Rows from block 6 of a small image classifier, named by matrix and row number. Rows with one number belong to one channel. Each number is 200 + 20 x the weight over its row's rms, rounded and kept within 0 to 999. All counts start at 0.
Before each channel's rows are labels from the 100 images, of 14976, where the channel reaches its highest value: "strongest on" is what is common among them; "colour at peak" is the nearest of a few named colours to the mean colour under the peak. Only what is clearly more common there than usual is listed. The data: photos of plants, animals and fungi (iNaturalist).
# convs0: first 3x3 conv, stride 2 (model.blocks.6.convs.0.weight, 240x128x3x3, each kernel summed), inputs 64-127
# convs1: second 3x3 conv (model.blocks.6.convs.1.weight, 240x240x3x3, transposed, each kernel summed), outputs 48-95

strongest on: class Insecta; phylum Arthropoda
colour at peak: brown
convs0.199,199,180,174,197,231,226,198,222,176,207,192,211,182,219,206,204,155,204,201,175,170,191,241,224,191,171,212,187,176,218,187,228,214,204,187,219,195,218,139,175,210,194,208,201,171,204,191,198,175,190,210,183,219,195,142,240,193,209,222,182,201,203,192,211
convs1.199,222,176,207,197,205,178,212,196,220,182,188,190,228,204,186,244,185,171,193,202,177,219,200,195,201,235,180,189,182,204,169,188,202,200,206,200,193,209,206,234,237,204,229,172,187,187,209,202

strongest on: phylum Arthropoda; class Insecta
colour at peak: brown
convs0.140,220,237,186,174,193,187,190,201,218,219,165,189,206,206,222,208,188,174,192,182,200,165,197,197,212,186,160,197,192,178,170,222,187,198,145,189,201,220,143,164,212,169,182,202,205,184,216,206,179,209,183,197,215,189,146,228,197,209,193,187,222,180,196,216
convs1.140,225,159,214,190,214,195,231,174,198,200,183,230,240,195,193,169,186,208,151,225,173,195,196,185,224,205,194,189,174,244,230,200,208,197,189,219,208,195,182,238,189,152,193,224,174,190,186,190

strongest on: class Aves; order Passeriformes
colour at peak: brown
convs0.128,175,168,152,199,222,201,195,172,160,186,232,175,203,195,215,260,191,197,198,212,202,196,183,198,201,171,185,191,178,188,209,204,209,199,205,176,187,182,204,217,190,178,197,197,187,213,163,200,241,191,232,196,224,212,241,214,175,160,184,182,184,216,196,205
convs1.128,223,192,176,190,197,223,197,228,223,173,186,225,174,218,177,195,165,192,202,199,196,201,183,219,190,217,195,175,214,253,166,163,198,191,191,200,185,218,198,220,204,209,193,186,206,186,185,192

strongest on: class Aves; order Passeriformes
colour at peak: brown
convs0.87,194,199,190,172,156,175,171,162,204,164,220,198,243,192,206,214,226,195,193,214,214,175,177,189,213,193,173,162,174,205,216,201,184,196,193,190,181,191,191,241,212,186,212,170,201,181,187,215,231,196,256,191,199,176,257,197,204,178,190,221,184,219,206,191
convs1.87,223,202,193,248,196,201,214,201,225,200,189,200,177,205,187,206,204,207,192,208,190,197,159,186,193,188,168,160,180,199,159,184,216,166,194,197,210,199,217,222,186,212,206,232,215,186,195,189

strongest on: class Insecta; phylum Arthropoda; order Coleoptera
colour at peak: brown
convs0.190,193,188,182,178,186,200,217,205,167,214,213,193,170,214,210,223,225,209,153,179,177,186,237,201,199,192,214,191,204,205,194,183,236,203,171,200,207,226,217,202,214,177,209,205,225,149,205,186,218,206,210,181,207,191,217,223,190,216,181,172,192,193,193,207
convs1.190,208,197,205,188,226,174,187,197,215,189,164,175,211,173,165,215,191,187,178,177,184,214,227,191,194,184,207,197,220,225,176,176,164,170,224,240,207,238,203,206,199,199,234,200,197,190,220,201

strongest on: phylum Arthropoda; order Lepidoptera
colour at peak: black
convs0.162,192,266,175,168,191,173,176,195,215,193,226,186,201,190,181,210,240,189,196,168,179,176,183,218,209,206,200,200,195,181,176,195,188,213,172,226,233,188,215,209,197,215,168,203,228,197,225,225,209,217,183,214,230,196,233,205,200,196,173,202,260,185,205,245
convs1.162,221,227,206,235,220,186,190,197,165,212,224,211,186,197,197,182,203,185,197,187,219,225,203,197,199,191,231,174,198,235,179,174,190,197,201,200,192,203,155,207,162,163,232,205,205,214,172,197

strongest on: class Aves; order Passeriformes
colour at peak: brown
convs0.93,196,186,198,207,168,196,179,159,202,161,178,190,221,187,210,192,208,190,211,232,209,187,200,203,203,225,207,170,211,205,229,234,231,199,165,175,153,194,189,193,190,205,240,184,183,178,172,211,202,177,219,207,189,198,226,198,178,163,173,240,171,214,191,190
convs1.93,207,194,220,206,190,192,209,218,218,241,179,222,187,178,172,190,198,190,193,216,209,198,173,205,193,191,174,189,211,204,180,190,185,176,194,203,207,201,254,215,207,212,199,178,243,217,210,171

strongest on: phylum Arthropoda; class Insecta; order Lepidoptera
colour at peak: pink
convs0.143,207,187,228,176,266,166,183,188,225,194,242,210,218,196,207,198,200,172,171,199,249,170,197,223,205,166,184,205,176,187,183,193,173,193,187,236,203,205,207,209,214,208,199,189,183,200,196,197,197,194,206,211,191,187,185,206,192,188,181,194,215,231,196,186
convs1.143,213,205,177,211,221,228,180,212,189,169,200,205,213,205,201,197,203,192,196,203,205,214,199,171,182,218,203,176,180,196,234,199,223,187,180,179,206,206,204,156,243,189,207,215,194,209,215,200

strongest on: phylum Arthropoda; class Insecta; order Lepidoptera
colour at peak: brown
convs0.191,189,211,221,167,199,170,185,202,219,206,246,195,199,205,228,209,243,230,183,189,179,187,181,210,235,170,217,198,194,172,200,189,179,221,213,216,215,206,219,223,176,185,198,177,197,213,204,187,176,214,208,225,206,223,225,239,169,202,181,185,244,199,210,184
convs1.191,166,188,230,225,229,204,209,221,179,244,211,184,192,189,233,197,223,203,209,210,209,224,201,195,151,206,210,181,216,184,185,174,197,189,262,188,214,228,169,173,234,178,200,224,192,217,191,217

strongest on: class Aves; order Passeriformes
colour at peak: brown
convs0.205,182,228,179,223,193,178,179,191,194,178,179,189,178,210,195,176,205,198,224,239,191,159,183,227,185,208,193,213,233,196,192,217,184,183,197,209,198,233,209,194,194,233,247,193,202,197,184,212,216,209,193,204,187,200,218,167,175,216,172,234,205,180,207,232
convs1.205,208,184,215,233,192,180,193,215,169,209,162,188,200,186,173,180,189,174,195,216,212,203,200,194,206,211,172,203,192,186,207,211,225,191,205,200,185,216,201,215,211,213,228,177,259,171,192,185

strongest on: class Aves; phylum Chordata
colour at peak: grey
convs0.97,195,193,179,209,185,250,206,197,199,183,193,177,227,201,172,225,213,203,204,201,194,178,208,209,186,201,190,176,190,220,216,212,194,200,205,232,221,200,187,181,200,178,179,259,190,196,177,222,179,207,194,213,233,224,207,213,181,205,192,241,200,195,221,200
convs1.97,193,194,180,243,205,191,189,207,195,224,218,189,213,171,187,201,177,190,215,225,189,205,204,218,218,199,199,185,214,212,176,213,175,233,203,182,157,234,188,183,211,175,209,153,193,186,188,203

strongest on: phylum Arthropoda; class Insecta
colour at peak: brown
convs0.78,195,191,217,179,190,193,228,204,180,214,206,195,204,201,197,216,179,206,185,182,180,182,236,192,202,197,194,207,208,200,189,214,229,198,166,231,198,248,193,187,214,195,213,206,195,164,206,228,221,185,196,184,185,176,168,228,209,188,207,169,190,233,202,189
convs1.78,199,194,202,171,229,188,195,209,216,171,157,214,233,181,163,181,218,217,208,182,171,202,183,220,194,176,183,214,192,210,188,200,179,172,196,238,238,196,208,160,166,200,213,195,184,188,230,202

strongest on: phylum Arthropoda; class Insecta
colour at peak: brown
convs0.105,214,195,224,176,211,200,214,204,223,186,189,188,203,195,214,176,156,237,206,203,217,195,205,192,221,208,207,177,213,209,190,219,176,217,191,214,236,234,145,207,195,216,230,173,218,195,185,204,189,203,180,193,189,236,170,215,192,189,197,182,194,230,184,171
convs1.105,211,170,188,185,200,194,219,207,192,211,208,206,199,188,216,188,214,197,179,211,190,198,175,198,182,234,165,208,194,161,211,166,154,218,186,193,204,215,179,167,183,187,223,203,173,210,203,154

strongest on: class Insecta; phylum Arthropoda; order Lepidoptera
colour at peak: pink
convs0.172,222,173,192,196,194,206,194,189,193,170,219,178,216,192,219,180,181,237,209,209,239,213,188,210,244,232,201,181,190,226,220,198,208,203,209,218,174,190,193,175,196,200,192,200,183,211,219,199,173,227,220,186,207,171,156,224,204,183,170,212,198,173,216,170
convs1.172,202,227,191,203,164,190,209,203,207,197,195,197,207,201,202,184,172,205,216,195,202,181,210,198,163,189,183,198,192,181,249,210,229,219,197,187,174,198,184,173,241,153,162,206,182,179,219,187

strongest on: class Insecta; phylum Arthropoda; order: Hymenoptera; text has "bee"
colour at peak: pink
convs0.125,210,181,198,198,209,182,209,194,190,199,207,234,208,197,209,176,213,212,216,187,259,177,233,219,257,213,211,214,202,172,191,174,189,207,194,211,221,167,204,155,186,208,201,186,202,221,221,192,191,210,215,214,201,180,192,191,231,208,175,182,181,186,144,174
convs1.125,203,208,188,202,193,213,244,192,213,208,193,179,231,198,208,204,192,196,181,200,215,191,225,157,186,199,204,184,179,194,236,186,225,195,208,181,227,207,189,198,235,190,210,208,202,186,207,183

strongest on: class Aves
colour at peak: brown
convs0.67,189,211,201,215,222,175,191,188,210,227,227,204,200,179,190,203,216,193,186,202,153,195,196,175,153,171,202,254,203,206,181,176,165,197,191,186,175,195,234,204,206,184,195,219,215,206,225,169,209,222,214,203,237,221,250,212,216,192,200,195,201,218,226,232
convs1.67,194,188,182,189,193,181,177,176,195,198,225,197,209,195,183,209,209,182,220,228,203,204,187,194,205,203,212,203,239,228,213,176,169,208,216,230,170,214,178,176,194,197,191,213,233,168,210,188

strongest on: phylum Arthropoda; class Insecta
colour at peak: brown
convs0.40,210,204,169,159,166,192,172,199,205,191,187,189,221,215,191,213,212,193,175,197,207,188,158,187,230,192,203,210,189,171,207,168,196,203,189,217,202,188,197,225,198,151,191,187,219,218,219,214,224,199,220,192,213,205,234,182,170,208,218,215,216,221,192,207
convs1.40,227,192,196,208,206,167,235,227,176,188,200,222,221,182,193,184,192,200,171,181,178,196,182,166,213,192,179,190,215,215,191,181,222,159,182,203,203,228,203,222,199,208,198,198,192,206,171,172

strongest on: phylum Arthropoda; class Insecta; order Lepidoptera
colour at peak: brown
convs0.90,230,188,179,166,173,188,190,220,192,217,178,199,203,231,166,226,204,188,174,197,195,183,185,185,210,197,217,201,189,178,187,177,200,210,166,222,227,199,197,210,175,156,184,178,210,210,245,208,211,203,192,183,199,209,210,196,172,197,215,173,219,198,190,202
convs1.90,234,216,196,190,216,172,208,207,155,189,214,188,234,202,182,173,217,200,188,184,154,193,193,179,185,224,198,189,213,200,216,189,178,182,199,227,213,211,169,209,195,193,197,213,165,186,194,181

strongest on: phylum Arthropoda; class Insecta
colour at peak: brown
convs0.38,204,186,176,170,236,218,196,210,210,196,202,213,211,171,212,183,219,192,170,133,205,167,220,210,194,162,170,201,217,192,180,210,176,207,176,198,231,200,209,210,201,176,178,192,200,194,194,214,186,170,206,237,224,212,223,205,194,184,201,177,208,222,188,212
convs1.38,211,197,203,164,214,193,174,197,176,185,198,219,189,205,209,200,207,150,141,194,191,203,187,205,209,194,184,156,172,197,170,169,166,214,211,181,194,206,171,194,211,218,228,190,154,193,172,197

strongest on: class Aves; order Passeriformes
colour at peak: brown
convs0.107,170,234,205,232,213,187,207,192,193,185,173,180,203,211,174,172,188,203,201,240,193,204,202,224,187,219,209,199,266,198,197,218,199,200,192,184,194,190,214,182,195,198,203,191,207,187,208,188,227,199,178,200,195,199,229,171,187,244,211,229,178,167,197,188
convs1.107,196,193,207,199,173,202,213,192,194,226,176,207,170,204,208,201,178,204,205,213,222,197,206,197,202,201,184,189,203,205,228,212,251,170,208,229,204,184,202,200,177,222,207,194,249,207,189,184

strongest on: phylum Arthropoda
colour at peak: brown
convs0.228,210,218,222,184,200,182,175,201,239,181,184,193,201,222,190,176,171,186,172,190,197,191,194,213,189,203,205,195,220,176,202,205,159,210,179,175,234,212,141,183,207,211,211,194,188,169,229,232,218,188,183,190,177,202,170,199,178,223,217,182,226,195,227,157
convs1.228,213,197,177,197,190,189,197,186,187,220,188,211,177,202,224,182,220,214,177,224,186,174,176,187,174,174,173,196,187,180,240,236,217,207,201,218,232,189,184,204,155,185,189,197,190,206,206,187

strongest on: phylum Arthropoda; class Insecta
colour at peak: brown
convs0.33,194,198,194,203,246,211,181,200,240,203,175,189,197,200,186,186,170,195,186,195,189,201,200,205,220,180,179,208,196,178,190,189,169,237,222,204,222,201,150,199,192,227,185,189,184,206,187,200,214,197,182,202,193,217,185,214,165,188,214,192,218,233,171,175
convs1.33,200,182,164,190,246,185,215,214,176,200,214,224,185,201,208,221,206,228,183,200,182,188,186,213,212,191,178,198,164,161,202,214,167,198,203,198,209,216,194,163,191,194,206,182,158,197,198,201

strongest on: class Aves; order Passeriformes
colour at peak: brown; black
convs0.66,181,215,183,221,207,199,200,176,186,206,165,205,236,189,181,187,196,195,225,229,195,220,189,222,183,225,209,193,231,180,186,206,185,207,206,183,172,189,200,160,186,222,203,168,155,214,230,207,206,187,213,196,214,182,202,171,168,204,174,235,206,162,213,190
convs1.66,187,191,189,210,178,217,230,199,194,241,176,210,192,215,177,204,147,175,202,208,195,190,181,213,168,184,186,215,205,199,211,193,220,191,224,207,192,206,175,203,196,231,184,185,238,209,204,190

strongest on: phylum Arthropoda; class Insecta
colour at peak: pink
convs0.54,228,194,228,212,250,267,187,208,179,234,196,177,186,189,202,162,202,192,144,194,177,233,190,248,198,202,219,164,186,181,186,199,212,204,200,195,208,207,193,204,207,192,199,204,202,175,230,165,182,213,204,154,220,176,201,202,188,202,191,180,155,196,216,169
convs1.54,151,201,185,208,186,205,225,199,203,166,193,198,209,196,176,225,193,199,188,220,228,203,225,232,196,182,205,184,189,212,176,174,203,187,216,226,180,217,174,201,172,213,229,199,223,198,227,212

strongest on: phylum Arthropoda; class Insecta
colour at peak: pink
convs0.10,209,218,204,186,224,253,205,234,156,200,193,228,184,201,208,179,161,198,181,167,186,180,217,197,210,199,212,162,200,212,173,228,224,210,180,197,231,240,164,207,190,171,213,178,211,184,232,183,201,184,237,176,228,204,184,180,177,213,183,166,201,216,173,172
convs1.10,221,179,216,201,194,169,194,181,190,182,195,195,211,205,200,202,193,186,176,221,155,220,214,218,183,208,170,230,199,156,198,192,181,214,189,227,215,184,179,216,233,195,219,213,214,208,221,197

strongest on: class Aves; order Passeriformes
colour at peak: brown; black
convs0.193,184,177,202,192,166,173,208,181,165,167,167,201,205,185,202,211,231,219,213,194,211,167,203,185,223,227,182,169,233,193,222,217,203,183,225,190,184,210,218,208,219,194,212,195,213,180,191,230,206,196,236,189,211,210,254,199,186,192,196,242,189,213,165,205
convs1.193,203,227,207,206,176,201,191,224,193,250,203,188,199,194,192,202,192,187,186,179,192,207,219,173,217,215,218,171,203,187,172,178,209,180,218,188,205,217,235,225,224,231,212,202,223,197,183,194

strongest on: class Insecta; phylum Arthropoda; order Lepidoptera
colour at peak: pink
convs0.26,224,181,187,220,227,200,165,194,208,191,216,219,225,208,146,209,181,188,192,184,216,220,205,192,233,214,198,200,170,167,204,173,234,206,181,245,197,184,175,173,204,215,175,179,151,237,203,213,175,217,192,211,195,159,178,204,206,174,190,182,228,211,200,180
convs1.26,181,234,194,184,201,174,197,231,201,178,214,213,197,212,203,188,197,202,217,184,210,183,208,186,184,197,197,190,196,190,211,205,194,183,178,186,201,216,199,168,206,182,173,206,182,201,180,193

strongest on: phylum Arthropoda; class Insecta
colour at peak: brown
convs0.231,226,193,191,154,184,217,193,207,193,198,216,184,224,196,226,186,189,228,156,198,212,190,197,189,208,233,225,181,186,204,188,231,184,192,171,187,220,231,175,230,208,162,181,225,223,194,226,216,203,200,210,178,204,165,215,195,222,205,188,153,199,239,221,196
convs1.231,207,160,183,193,207,211,202,182,218,206,150,198,206,185,211,186,193,195,193,195,186,196,189,226,187,198,180,184,180,207,210,173,169,204,179,178,197,188,180,195,160,150,186,179,166,189,202,173